config = dict(
    image_size=48,
    optimizer='normuon',
    momentum=0.95,
    orthogonalizer='newton_schulz_5',
    batch_size=512,
    epochs=25.0,
    lr_schedule='wsd',
    warmup_steps=240,
)
Rows from block 14 of a small class-conditioned image flow-matching model, named by matrix and row number. Rows with one number belong to one channel. Each number is 128 + 24 x the weight over its row's rms, rounded and kept within 0 to 255. All counts start at 0.
After each channel's rows are labels from the 100 images, of 14848 (inputs lightly noised), where the channel reaches its highest value: "responds to" is what is common among them; "patch colour" is the nearest of a few named colours to the mean colour under the peak. Only what is clearly more common there than usual is listed. The data: retinal OCT scans (Kermany 2017). In brackets: how many of the 100.
# convs0: first 3x3 conv (model.decb.1.0.convs.0.weight, 48x96x3x3, each kernel summed), inputs 0-95
# convs1: second 3x3 conv (model.decb.1.0.convs.1.weight, 48x48x3x3, transposed, each kernel summed), outputs 0-47

convs0.38 [126 117 142 161 123 136 160  96  98 164 144 136 107 116 125 126 108 106 123 113 141 136 135 136 123 140 159 139 126 160 143 105 152 130 191 164 160 161 121 142 133 106 101 134 154 136  94 157 223 155 117 114 137 107 156 142 147 142 127 124  95 121 143 120 143 135 140 130 122 107 145 153 126 133 157 153 148 117 144 147 125 171  78 135 108 172 104 161 168 119 177 149 135 155 119 141]
convs1.38 [104 153 154 131 113 112 137 184 132 105 152 121 111 117 103 167 138 107 113 139 143 101 125 118 159 132  99  83 129 147 158 102 126 140 124 163 109 102 123  68 107 115 158 141 157 131 152  88]
responds to: finding: diabetic macular edema (39)
patch colour: grey (78)

convs0.22 [170 148 109  88 111 164 116 122 122  74 146 158 127 103 122 120 110 137 119 125  99 152 118 157 136 140 115 130 116 188  82 111  58 144 108 135 110  92 125 109 124 131 106 140 153 127 123  97 111 140 159 101  60 134 129 141 140 108 122 141 122 110 153 142 136 145 115 133 140 111 135 124  75 135  99 156 132 130  68 136 100 110 133  73 112 134 149  97 135 121 103 127 137 144 136 114]
convs1.22 [ 81  95 132 218 132 134 127 110 149 134 168 131 153 132 169 144 129 106 135 119 136  81 148 141 122 126 134 130 125 135 122  92 141 104  99 140 153 155 146 129 133 120 146 157 123 133 121  90]
responds to: finding: normal (100)
patch colour: grey (97)

convs0.11 [125 148 177 134 114 101 161 107 123  82 111 168 113 135 105 105 122 111 112 151 121  91  98 136 141 104 125 145 102  87 125 110 155 108 184 142 135 100 115 108 152 217 118 105 119 107 170 118 158 103 103 145 158 112 108 101 144 110 136 123 131 114 110 105 133 114 134  97 105 137 125 177 123 140 103 122 143 125 115 110  99 101 121 105 108 119 143  89 121 148  87 124 121 108 101 129]
convs1.11 [ 99 141 144 117 133 124 125 127 149 159 147 126 128 143 105 114 175 150 151 146 136 111 121  98  63  90  90 175 166  70 126 118 133 120  97 114 112 158 118 124 143 119 104 121 109 155 125 131]
responds to: finding: diabetic macular edema (58)
patch colour: grey (89)

convs0.9 [134 117 142  95 141 148 104 124 125 117 126 130 143 173 138 114 120 135 114 172  99 149 139 125 129 127  85  84  98  52  87 129 131 134 133 117 120 102 157 208  93 117  84 112 135  60 105 147 135 130 152 136 144 148  99 139 136 140 155 142 117 135 109 101 124 102  92 139 113 138 118 148 115 136 105 119 122 110 124 102 147 111 148 140  95 120 108 144 162  86 103 105 135 116 131 137]
convs1.9 [128 139 121 127 131 134 155 134 120 128 156  86 160 142 183 117 133  85 122 113 142 194 124  71 134 120 135 156 126 144 130 114 136 176 140 141 140 150  90 131 155 118 131 142 117 125 127 178]
responds to: finding: normal (99)
patch colour: grey (99)

convs0.18 [116 121 111 146 110 129 120  94 111 142 140 157 174 141 121 142 107 138 107 132 124 120  24 144 113 124 132 134 126 156 131 131 165 116 122 123 123 114 117  78 158 134 101 132 140  92 140 111 150 114 125 112 148 156 156  94 125 118 136 121 119 167 117 161  73 133 143 133 105 132 116 114 162 118  94 135  99 140 145 122 155 131 143  88 147 125 123  97 157  67 100  83 133 127 110  96]
convs1.18 [122 102 102 162 173 112 155 132 119 157 157 165 157 130 184 124 139 134 111 116 115 130 155 123 132 141 160 126 114 148 133 106 142 182 141 125 122 161 150 127 132 141 117 149  95 118  75 165]
responds to: finding: diabetic macular edema (60)
patch colour: grey (100)

convs0.43 [112 140 155 123 124  79  80 106  85 173 143 144 139 113 106  56 127  88 126 107  80 140 100 125  64  92 151 112 105  95 140  92 126 150 121 147  99 140 144  72  65 143 139 121 117 134 149 135 131 114 121 152 141 126 125 125  89 132 140 130 138 143 119 118 169 103 137 150 142 150 115 150 142 118 116 145 129 144 125 148 112 130 143 113 101  92 132 140 150 128 113 127 122 110 104 113]
convs1.43 [129 153 136 111  96 127 147 157 131 135 129 178 108 138 161  97 140 171 121 140 125 177 117 150 114  88 131 164 121 165 134 110 112 138 164 153 117  88  92 130 129 150 137 133 185 124 133 127]
responds to: finding: normal (98)
patch colour: grey (100)

convs0.19 [145 160 125 126 110  66 106 159 109 112 136 150  87 161 132 138 160 135 107 107  79 111 132 157  93 182 120  94 169 128 116  99 128 135 114  41 126  75 149 118 152 143  89 106 118  77 107 114 104 121 128 123 112 139 112 146 121 111 135 117 159 119 142 177 127 124 129 144 152  98 118 133  93 140 167 125 120 141 133  96 123 118 131 125 102 128 117 132 127 146 126 112 129 133 131 116]
convs1.19 [112 156 118 170 102 119 104 129 134 122 118  97 133 132 115 131  99 137 131 142 138 112  87 142 127 103 114  65 132 124 129  91 116 150 151 156 114 109 189 165 103 142 129  79 113  97 151 134]
responds to: finding: diabetic macular edema (41)
patch colour: grey (77)

convs0.37 [114 117 139 162 107 148 156 150 133 143 143  95 117 135 150 120 175 112 123 137 128 155 137 110 138 106 149 144 129 120  94  90 139 128 146 110 120 142 112 119 136 145 141 125 139 156  88 103 137 148 156 165 158 101 130 149 154 124 111 125 123 151 142 161 119 112  96 129 127 148 201 126 178 145  95 147 118 115 122 139 156 162 124 221  79 167  93 136 137 131 128 110 130 111 102 107]
convs1.37 [101 127 209 119 139 122 132 131 137 150 149 112 106 133  95 126 129 118 119 138 128 101 141  97 121 132 122 124 131  95 135  85 139 127  94 129 111 142 104  49 119 139 177 123 101 125 123 131]
responds to: finding: diabetic macular edema (68)
patch colour: grey (77)

convs0.31 [143 173 158 164 150 120 120 173 135  79 130 128 135 125 118 128 101 124 138  97  89 117 177 118 103 110 106 155  60 162  84 121 120 110 104 132 123 116 105 134  97  79 102 105 105 105 137 133 121 115 128 103 139 154 112  87 142 125 123  93 108 121 129 130 118 107 126 150  95 104 118 153 110 152 102 112 110 162 135 149 171 126  72 120 133 137 137 143 149 121 101 135 126 179 120 117]
convs1.31 [105 100 129 148 139 127 130 130 143 139 139 101 123 144 126 141 114  97  69 140 124 113 157 124 166 129 138 144 140  62 123  47 121 116 137 114 146 104 125 128 139 139  86 128 115 129 165 147]
responds to: finding: normal (84)
patch colour: grey (94)

convs0.8 [125 114 127 133 133 122  94 145 128 128 104 160  97 105 138 136 130  73 129 149 162 157  92 113 126 119 146 126 111 108 154 131 113 156 116 129 124 159 131  85 122 136 133 142 148 152 110 102 120 142  80 131 117 134 153 159  85 140 113  82 156 120 124 162 146 164 161 117 130 135 140 120 122 110  78 157 164 127 122 110 134 109  95 141 192 111 158 130 135  83 128 130 122 195 132  79]
convs1.8 [101 109 127 134 125 127 140 204 112 118 130  98 113 124 122 133 144 148 191 112 124 104 123 128 133 128 175 145 128 197 136 106 141 131 112 113 137 121 117 102 119  92 114 125 160 106  97 131]
responds to: finding: diabetic macular edema (40)
patch colour: white (64)

convs0.39 [107 130 120 137 134 139 121 132 126 145 157 124 119 184 139  98 117 117  98 115 150 139 135 127 103  83 122  92  79 142 103 131 163 115 126 113 144 142  83  78 126 132  39 120 104 116 137 105 147 131 120 196  98 108 101 125 113 128 113 118 154 143 122 158 128 116 111 136 146 126 125 114 126 127 109 127 126 127 123 125 203 132 145 112 126  82 131 103 145 111 113  98 117 124  86 107]
convs1.39 [137 157 138 107 110 138 114 154 102 137 115 118 134 126  87 120 118 114 146 130 133 128 115 111 107 108  87 123 124 160 123  70 125  73 144 131 105  78 108 116  96 132 172 154  73 149 134 135]
responds to: finding: choroidal neovascularization (72)
patch colour: grey (90)

convs0.7 [120 148 152 117 116 113 138 105 111 106 124 146 106 124 120 110 127 115 107 145 130  89 118 177  94 114 112 165 112 144  77  70 146 116 151 130 102 113 114  87 152 146 108  92 101 106 162 121 164 102  98 165  91  95  91 123 145 184 121 108 102 137 179 140 167 119 141 152 118 136 133 131 104 128  98 142 133 123 114 138  95 115 100 116 125 104 109 118 127  98 128 117 153  90 168 127]
convs1.7 [113 122  59 135 102 126 109 137 152 159  97 128 109 102 118  75 122 117 162 137 131 144 146 142  77 132 169  95 106 171 152  96 124 126 117 113 130  98 139 128 114 149 147 135 128 108 113 105]
responds to: finding: diabetic macular edema (57)
patch colour: grey (100)

convs0.27 [ 67 141 101 137 110 114 135 145 112 118 134 121  51 141 116 131 132  72  84 118  89 131 126 140   5 129 121 115 154 134 141 100 125 147 125  92 145  96 145 119 177 107 104 100 119 118 125  91 107 119 112 143 116 107 120 137 125 125 121 129 151 123 125 162 135  99 111 135 129 106 118 125 144 140 155 101 114 120 132 113 130 119 112 134 119 135 117 121 138 103 114 137 112 103 131 136]
convs1.27 [118 143 105 157 134 139 115 132 135 135 122 121 152 145 114 129 131 144 115 123 131 132 105 116 147 132 125  92  82 111 129 121  90 199 201 144  93  85 160 143  95 138 151 122 140 102 119 129]
responds to: finding: drusen (26)
patch colour: grey (55)

convs0.2 [136 140 116 112 119 143 136 124 163 122 129 119 134 115  96 147 131 158 137 144 154 131 144 103 161 146 101 138 172 172 122 106 140 140 147  93 107 163  93 115 130 113 168 110 132 104 124 105 148 126 185 157  97 116 129 144 102 150 167 142  87 113 126 145 121 116 110 143 169 111 113 165  66 118 180  88 134 133 145 146 135 166 126 122 138 138 176 148  94 123 174 100 118 116 100 133]
convs1.2 [143 116 172 137 121 177 136 106 113  95  90 130  94 144 113  95 140 174 125 136 138 112 162 124 133 126 127 121 137 151 172 120 145 131 138 179 106 120 165 146 108 115 143 117  85 142 171 114]
responds to: finding: diabetic macular edema (45)
patch colour: grey (71)

convs0.47 [181 142 150 121  88 143 130 111 186 114 200 117 124 139 139 144 120  94 127 104 168 117 101  97 117 156 138 141 169 144  89 131 135 146 123 113 143 111 166 123 151 131 138 108 122 113 101 128 132  77 125 139 142 129 166 148 121 120 137  93 117 116 126 162 132 126  97 126 134 137 114 149 143 137 159 142 126 100 157 118  86 158  95  72 125 120 156 112 167 101  91 154 112 110 109 134]
convs1.47 [143 143 118 123  94 124 149 172 114 121 125 118 155 156 128 116 134 123 170 118 119 106 125  90 148 159 132 137 147  91 147 117 144 157 201 127 119 117 186 126 119 104 118 161 158 118 135  98]
responds to: finding: diabetic macular edema (61)
patch colour: grey (73)

convs0.25 [ 77 122  94 145 107 169 185 109 191  97 141 156 156 117 142 130 131 125 124 141 118 135 155 193 151 114 135 144  79 119 153 150 115  95 117 146 125 140 122 138 132 133 154 139 126 161 136 154 138 145 149 126 148 165 138 143 151 137 133  84  92 120 144 137 116 137 137  99 118 102 140 121 155 124  96 115  97 125 153 161  91 142 108  91  82 137 113 123 127 132 145 166 146 111 172 134]
convs1.25 [178 109 114 161 135 112 118 159 137 121 151 131 186 128 126 142 138  99 116 132 131 132 123 118 134 163 164 138 116 124 103 143 124 141 132 107  91 124 167 192  99 142 121 150 120  93 141  81]
responds to: finding: diabetic macular edema (34)
patch colour: grey (47)

convs0.33 [136 154 126 133 155 130 115 147 125 107 118 138 139 174 150 125 131 128 138 143 145 121 122 118 161 127 136 114 128  92 132 145 122 117  95 135 137 126 134 113 128 127  83 148 115 144 168 141 136 138  68 153 117 174 123 117  97 160 137 107 155 142 140 131 126 126 147 142 126 124 123 139 112 117 121 117 138 163 124 124 144 107 110  71 116  87 202 162 166 150 121 115 163 177 204  76]
convs1.33 [111 115  78  80 141 169 141 135 141 114 135 136 123 134 121 159 182 123 170 112 150 140 139 126 135 129 111 127 169 131 107 151 145 125  88 123 139 120 137  99 140 172 172 108 125 146 152 170]
responds to: finding: choroidal neovascularization (67)
patch colour: grey (74)

convs0.40 [164 169 147 169 131 116  63 113 118 101  89 137 124 131 117 118 115 103 128 137 156 139 154 139 137 186 154 130 178  90 131 152  98 134 127 130 134 162 118 152 181 117 100 134 134 125 117 131 116  99 149 143 172 172 139 139 115 119 126  86 111 121 128 110 102 117 132 115 110 108 123 126 133 142 134 128 134 134 169 173 121 111  93  81 138 143 117 110 117 158 105 176 139 160 134 166]
convs1.40 [160 128 192 185  79 113 142 141 139 104 136 122 128 115 144 133 134 136 148 129 123 119 118 116 153  46 111 138 133 157 124  89 147 118 126 123 122 157 109 117 117 105 153 121 132 122 106 108]
responds to: finding: diabetic macular edema (54)
patch colour: grey (55)

convs0.35 [166 141 144 136 117 159 120 134 188  99 127 106 137 127 138 160 114 137 126 127 137 131 120 126 141 179 146 139 188 132 110 149 128 147 119 131 118 119 137 146 142 126 117 110 130 101 117 140 112 137 122 109 146 100 158 101 188 130  69 117  81 133 141 122  87 112 147  80 125 112 160 117 117 142 148 142 182 112 130 134 162 145  98 116 146 123  96 111 125 163  76 146 136 103 181 129]
convs1.35 [145 142 151 161  87  98 127 144 127 140 141 147 153 109 137 133 112 120 124 134 143 156 118 165 129 140 119 146 128  97 117 119 111 143 121 131  51 129 133 144 193 196 112 120 124 134 106 123]
responds to: finding: diabetic macular edema (41)
patch colour: grey (87)

convs0.0 [100 167 115 108  72 157 109 122 198 118 178 146 139 157 114 131 109 113 101 163 111 107 154 177  82  95 119 117 108 100  57 157 129 159 120 124  92  99 120  89 111 141 112  94 111 113 106 130 143 109 122 124 139 125 140 121 133 149 176 126 119 150 120 118 119 104 108 148 130 141 127 152 127 159 121 133 119 158 130 107 103 123 118 122 100 129 133 147 123 170  99 123 123 101 136 134]
convs1.0 [176 153 139 133 149 115 120 164 129 137 126 128 169 141 157 121  97 138 188 134 122 136 110 116 114 191 126 134 141 184 125  99 137 162 158 125 102 158 129 154 101 133 116 140 114 124 128 104]
responds to: finding: diabetic macular edema (43)
patch colour: grey (43)