From a checkpoint of a small class-conditioned image flow-matching model: 4800 steps, trained on retinal OCT scans (Kermany 2017).
Rows from block 4 of a small class-conditioned image flow-matching model, named by matrix and row number. Rows with one number belong to one channel. Each number is 128 + 24 x the weight over its row's rms, rounded and kept within 0 to 255. All counts start at 0. Numbers have three digits each. After the name is the row's rms in percent of the matrix's.
After each channel's rows are labels from the 100 images, of 14848 (inputs lightly noised), where the channel reaches its highest value: "top examples" is what is common among them. Only what is clearly more common there than usual is listed. The data: retinal OCT scans (Kermany 2017). In brackets: how many of the 100.
# convs0: first 3x3 conv (model.enc.1.1.convs.0.weight, 96x96x3x3, each kernel summed), inputs 0-95
# convs1: second 3x3 conv (model.enc.1.1.convs.1.weight, 96x96x3x3, transposed, each kernel summed), outputs 0-95

convs0.57 096:149118121147126156126113081154118153134111124120136102109103114106138158087081114126097144171146113130174151142131118122086176093150101125134101202117072124098120153129122150112129144165137103103161102095164107111101102140114139110109141116152140124123151105184130126111124127130126156136
convs1.57 105:137143119162119111107142146091119084112104115110097144153095137134124114097124095113150191122089101144110146111092155124122077143147130116126154169102116087110119140161135140126097147107128130141096112105120136110108155085192178129106129087089147114112108100125092143139129140120141106143
top examples: finding: diabetic macular edema (60)

convs0.15 097:127110117085106110134119137157091155139110114099133167142118132127114099183118153156148121094108180073119151140070124081156124163126088111128110114131097071110101142158092140138113151130134125152096108171133149141096124129116116149123121126138128110134143131157145154122151127135152093166
convs1.15 116:109123111183131119129120116157164121104122128146109123148135149087117118088137116111127134099116131131172102117122126124153125151137148114118072158097111141127112169126145151118081133113140119121154096092160108139107108132113231114137111125110124146136099076133091107106131079134127112131
top examples: finding: diabetic macular edema (63)

convs0.22 109:195126118121188112129103096092133120150167111141146127143150126096128121133090099111126131089128125113100122164121126140093152113088121136121073157123151085115130191137121131114127126195129152120140133104146115101164126139155130166111122127116107126084124126162152139117160110144146110144
convs1.22 098:141154104117100112138149157116138119094101161146110146143111138163130135077144126139149139155081090155122117110117111079135095126128116122115116123192141150115139142093153151155157133083141098134125090127070115114155162138100122069093130135110153128167132125129091113143105139119141168131
top examples: finding: diabetic macular edema (40)

convs0.32 101:111129107130074132125142083123136106128138135118116093125132111134127133117115149110133097149145129134112127121130118090176135122138100147104100103144129137137138187153130166116151138088149133140174127097119168137085117164095082112158124082179142102149174149120144156143068106116135149110
convs1.32 090:138143132134159131134107096150131154157056134136175169168171113122112122120135108128132161125108115154097104149131105166135131109141119166153148143095113129116122069098093085111159123149113116137121163162091144115161151125127136098123158153100087125117135125134136139077168140116138139123
top examples: finding: choroidal neovascularization (62); finding: diabetic macular edema (29)

convs0.4 110:154126107117099133096109109129141088149157122137115132116153098168118071141133104100111173114140131101117109166103161106141143084067189124172133108126142107109124128110110113140135107156125132127139150143080076093127119137119109107144091154122090136094135156113136103142146112125150144146
convs1.4 125:134137135119102157159109104119122147118122164086117113122122131142149133146111141122143172141144130154137122086174123119098118152145078145090089081118064101115138125150165134135108140125131094097106109141114143160129123128113126159146125086102156124124158158113142166119158170171100112078
top examples: finding: diabetic macular edema (66)

convs0.82 096:128151085115106085122114113091119133126143127087133111101123071088101112115096122153121152117141155099119164151163156153143166132083086112117096153126135123124125150147099121154155114169139150137140138091128111080149112128112157129172116083178114154151118122135141078143110130124132115129
convs1.82 132:127138141146160132090154128216142136174109152136124142179141126152145136139159142110160141123122139144087128120116134114141146166162162113118185131150135143119114138112092116100117149149114142164176146109145107157126159124166109130108116158138161146134121145128109118181167141100124147127
top examples: finding: diabetic macular edema (28)

convs0.90 088:102133072113104097115150123130161119099130143126156147118122118108101168188154132150168124197100138084137129114134092174122130095127150138115104145114097117124142122099136132139111165141113120090151101129133093134082155163126174127166155158096120156152108139125116135149127110121140130141
convs1.90 075:156146149149133143159140154120135122150133105133145140149124122088170140094116133086088115132161133108126100101107130165126185132152131137170124134171130125089114157168102152081122124167116151141109132113104143126145126111086113147131117108129126123172143098158089137141091128129173189150
top examples: finding: diabetic macular edema (52)

convs0.67 087:104114155131105132118163124104046134174151164115084123119155146147120060145116135110113143156160129107124140089129086114128119103109138129136156127142159144098155111153126129098127125137118112133153128138073078155127140139159133114100120175114116151141131150112153117155121153112108169128
convs1.67 100:162123121095087163144086112154140108109110128148084105108112167178147155163136168150147112127120112125073094134142148151143106179120127144130063091117112115143143142136136152132144129132130145140158122112143158109142094123127108119165108093129153124179100148121152143152149099124103148139
top examples: finding: diabetic macular edema (29)

convs0.30 087:155143138124134125125142144118125114154136116129137133124128159121130120093086145113120135131122102106140100146132135171114156205125081115115129148169153180153113156141108125085113061127118098139124129134133125096154146156177104146063106093106098139096091145145137106112121132117149109124
convs1.30 072:125141131123128120145135146149120109101147161160115100123102086156130127120110082158090087110069153142135123136110125097138062102128159111110140135113122075121127112150207139140130164132123128083110121108111112137144136127107138121130115184161163147117111103088141124145125099142116116116
top examples: finding: diabetic macular edema (40)

convs0.49 096:139136148113101152093126096183131111111120125150122138140137098103118158119101131119116156135157154158108148144154136127094115169073104109096111120082100161128135176114114136113145147152117100133115067098141101119151113132117145095124136198138105150118133102073119147133124123090116132141
convs1.49 081:132101132146126155146087145071120109103142104116119148127158151144107117121110157148171095121092142118125140140122121082097148149160169169132149139167101111096144099152180132123151149116176155128131150148113082134137121123133116134148115082125140125180117084138155130142121144144120082100
top examples: finding: diabetic macular edema (34)

convs0.54 088:140120107146151134151101152095155149149129127170151176121117115116139114101158128093121083126110091143161100155103086115112119131181135135168117127116126070084163125159107117090151135117120145114090146122124126099153105126150132102161124117141111134158135132124160192153130106171125129129
convs1.54 099:154127127140116168105131169158129158120119099107136116113144137129099132140125112170151159175156119111115150121108174096127115133121135135066145170130174110124116169154189142156120096119119103127180121131155128105121121104138093167069132124127121088108121122141114117144132158114088126132
top examples: finding: diabetic macular edema (44)

convs0.44 081:130133108128135158099095116115113111141114161160103104139122091186128183105131109136107133142137142110153082134153163137108144127098150165115129105134132137125086118090139119109129077108110094132133143168102129062129139158120119121088131136100160102107130117109119104133104152187121165135
convs1.44 071:084147096107109081101121111151122097148137123131081133121133078116127072130115105118119130126111127168101125163110120149134109143104139133139117107101103127137090120107134066128093145160123128119131125097110100130123143091178149165131170155147124147118093118104075164132123129094095105138
top examples: finding: diabetic macular edema (59)

convs0.29 111:128123108156129113157107131131128092138130143117151121141128107097111111122129108112101143155098134126094120079121114156098155154093176112115137118097111135142108152102124118103127139154136123105150092086208195130108128138132166147138090155127169129121100083129088142147157114097106128112
convs1.29 105:119132123150133162133149102086132111127114131151151142110110150124154186167125124188156170158091106164168173185118151129138146136160122155114119122159148123111105149128112109119157101134150131106100125156064139098134157128101146102120135130095135112118166137134090138111130123148118108154
top examples: finding: diabetic macular edema (38)

convs0.2 097:096159119131138154128128122136126066146116151100107126127158123163150146103132143149128094139129103151117114114153096113140096122102116162120145162143150148076110157126150190103095128141137136093104131109121150085139182138160121148116120132116147104103140119124133118172108191089146162113
convs1.2 073:124114155117112173086150134134100096145135172207108129147095117127122123163129089133139147102126132115108112155138100124136106174132092129115109124115120097179139118156130110121142146163129112163183110128155126109145116141138148137164157117116103157122098114123085172087097103142130123142
top examples: finding: diabetic macular edema (65)

convs0.65 105:114132143142125136122149126099113124117147121105118123152126157158133129098152114163151104104078106144066113144120103108125091138200091121105094131140131072139140134185103141094150110105147124149114163089085149171126167155153108127147164113132136146112162113118127142122116140114139144114
convs1.65 095:140084132113083163115145124149104141079116117165094142107103146084102163149114149104103138128200128090162152094128135124139168152118140131143159151129158156133127088126125110122115105122123128109099072172162090131134096111126129139122106108121118091106112133131134142157134103151102144124
top examples: finding: diabetic macular edema (40)

convs0.55 116:138116155113137177140105106104114167091121184147133110122124124149132147122103116136107132122108091119124095147145120081139124152145109128116138083121093070108109137106147156143169096142133086117082120156128136140128122130099148192122168141097105151166142144144118135123139133174091109148
convs1.55 119:120125144131151068102158137155163142103152132135122135127114121177098119106126135137194105136161155147132171081116153140115111103121135145089084144144119183127142129096160082135114136086109128151114152131139120118083121111167123132123132112139160140101101116112127164112091170117136121118
top examples: finding: diabetic macular edema (36)

convs0.0 095:110118094147122149131122129115121125127130122112137095141104155079146143146113147118142123150132102142141137119106091159118104146207137152098123116112125160092162141145113151068160139091121127114183123171113188157109129137138138126109141151122126070138114136128115092148091133114107142087
convs1.0 105:086144168173130125136118123157112102167113143155085190136131162189129112119131139133085148144127151123112092121120126172110136111137145116157129137150127111120138130141154137124130114116151132158131134140166155113156111114080129101155187105122121143110158117127128106081184158164142128141
top examples: finding: choroidal neovascularization (65)

convs0.11 089:189140115095119138113128095124103079149118137126130137138167134106158174139100131098122144135129132112137127132105121138108189142126108140075120149116139178122101133098152180070116120170139116126140099146137160115146154073125160121114087112117147130108123132162142115141127162138136109157
convs1.11 083:092140116112113121097123105112131082130146168142104128117108100157123092113157092146130136141148126137108107130145108117128065110106152100179106121146109089087105088104108086068142150128107153147139133151124096139118100129119120154167188154120129103101120141102134131092132121131118161114
top examples: finding: diabetic macular edema (55)

convs0.78 106:122114144149173127134111131118150118147157117151160124122136134125131095101149146115118116138158087128103130105083079137173117110138140149130144178138114137084130161148141133084126113117137148133095112151127113108071127120172105121115123166126174151148109114185110132112129148070119142181
convs1.78 105:140133110099067129125082121124107130138107118144091157111136106112098121119130149101113121064119130086120135132123113162117117132121138076114111082103097090143108111125088137118114102107123143115089135126122122113136149087089131129139130085122084079122120165067115119129164109100136146142
top examples: finding: diabetic macular edema (38)

convs0.19 101:103150152140088152139131094130095097128129136110127172105108108130110109115125150146117134106148147109110115149130119139087081154080102123138141097120135154117100114105110136122110086074111118127173104126150176169105134150097145128135137125107123109107131126100064150178112121159171160137
convs1.19 089:084115105121110148111116132167150147151109131113161132147123162148146126149139093140151092106096094136140134115118139108148149106140174183115084150156099114144132125110172119093123164159155143133126116094108115102142127134113124139142181164134132180132150130122190119108119094105116084123
top examples: finding: diabetic macular edema (32)

convs0.10 086:105102126097138155069105129102088167115123141110096101116147133145176116113145126153116152135160117100126130181125175125100130160107135114064128129140111113128168134084102132133140118120160113131162096132145104088162113147113133107129162119102104145149152116131085100145111087121136148111
convs1.10 098:094140076162143100157139154136144133157115110117148162168133126087114095163122151117110131138143144164090159124117140179125189142165139167173098115105108107142089109145084098113128133143079152130103143116130149129128130112140158112117128128133123131121133131096162109111160113114123127178
top examples: finding: diabetic macular edema (35)

convs0.77 123:108115148111134104118144111160150093153146129121109126106139121156124152107127126173142124126146111143102110106154158132145133102201138148078122155139132095119131140161126105134121102197125095091148107102147133172079133140117149121130116154130134119132110064132126175122178148155115139105
convs1.77 096:103138135139134097133133138125128124133148112120171148149102155096116100121129154096144137131132139097113159169118092152104133144110121094169151131114142158144138153135107169138138153104118142176115152123134118087146146113126125154131117120116089142140183167112120077159049138124144180162
top examples: finding: diabetic macular edema (52)

convs0.3 084:124134109108158188127162134144100140104156144108104123171145164157155118142124171124141122159137174106124115090167133142082093086111148125083146122100143105120128141104117133095123145115127114128113141173074119093133104133089145123110133093099124142124105094115104128087158136161116137125
convs1.3 082:130147123171113084149141133105129137141108164146137159115136100121117132126117123142096104067123107146124076153158117149158078150121111179150128125128100147140110106156149164139114130077167149143098111094150132124120127120090117133162141131106104107098156086122098141158106096083126153115
top examples: finding: diabetic macular edema (39)

convs0.48 113:137151178111118137109147149134112108101139110116175152164153111143139081127139112121110109101172145107107131135069146135123126089108126145130124147095146188136142151129133153074117137126145113120093139131088130115134122158146138115170155136115135173099133177160080101110112145111127148160
convs1.48 115:139097108106129128147110123086142144126145167129097113055101151138087146137109127128116151122113119121101110121167102108128108155123121080092165102128119057140106107129150094140120109117138123105164120141137117132131144115136131145105083151125162116127100135094166155142149092130089075114
top examples: finding: diabetic macular edema (35)

convs0.70 096:147126100123131168150088106107128152122117104101123115137089094092129132124086166098135115136140147156161139137141098108144147136100080158144117090126115103135138161196131098162119112090145121090117098128166110105173122161134130126155147101152125126133147112158095121119154157084119111109
convs1.70 084:109156109125102074126136108097096114101133128119155094126133161122154114164105142126158121126115125092127162117135143098110128128118070107076138180105152147119130156075161153114144165125126103141129146127139123137099123096124084157103105105174149155162131154139154138146121090141155143102
top examples: finding: diabetic macular edema (42)

convs0.91 092:176120172138116134113119119129109151156153108159167101135107155139116083165106144107131111168155166136088169129106131120117158108156116166149173140118124131111133167117151082077116170152152121120116081159164121092135174119124146125129123114086158105145114129142135132127125125122123137153
convs1.91 077:138141110133136133139107123109168116119126135082126151136163082126093147075167107150095173084107139140118075146130097153126159149136124133139143098157156141159118130154067143163186111124113136144159155109115165134139113127163125104122118135142117161137148148143090092131142153115129136113
top examples: finding: diabetic macular edema (40)

convs0.27 109:172138102143138132092091126155166125134117149106117122106127119136124101163073110102108122133119178099117141119101125104135148104065186111102135120106115123113099124084106112131132170138130122138157066089176137113130123140123145111155106136106150105079120139096117127139158145114118112127
convs1.27 148:121156128085117114148085105085102138103134140127114114138114115099123177106129160125172088095128100128203092104121146148141163138091108117127155132156151130158127102080099158116127154123109103128116071142087120110136136121141156118096129113096134117155099135119109123132151128128161132106
top examples: finding: diabetic macular edema (30)

convs0.85 103:102101102117129142142141174118145104141144101115094122132149107166123154089102133184134139119129071096102136113137108139125115115161132093123115113142118146156129146155126110126161115132131111096179102115143113124096062162110121105169139122178175126093122097170120116088123122127135141121
convs1.85 099:133162139125159092124105060154141133140120126142113111165106098106165128134129114098100127176146167155120104145114113109135152078151144102135159154108141128118098120105130144057150127115118130123117129129105110132122167115143121121100132149135078157187143149168146097143142117138107159141
top examples: finding: diabetic macular edema (47)

convs0.9 094:182122112108143119111127117068119128098118115147095139156148097124149135144160133069124151128132143122139148112117163108173130097171089117131147174159102143120103146149108144145133090099130130094151120167139133149153162128124109145118131140130130122129106121185176116130130151106110144066
convs1.9 087:106157127139130116132125148166183136141134111104134143143115161104101130114112143132153142147145108072156136126137118151136100167137099117122163104102177130135116157103130110134113130105130134143136109093093098124087115111134144186141150101165100118167118171119151100094103191134161146153
top examples: finding: diabetic macular edema (38)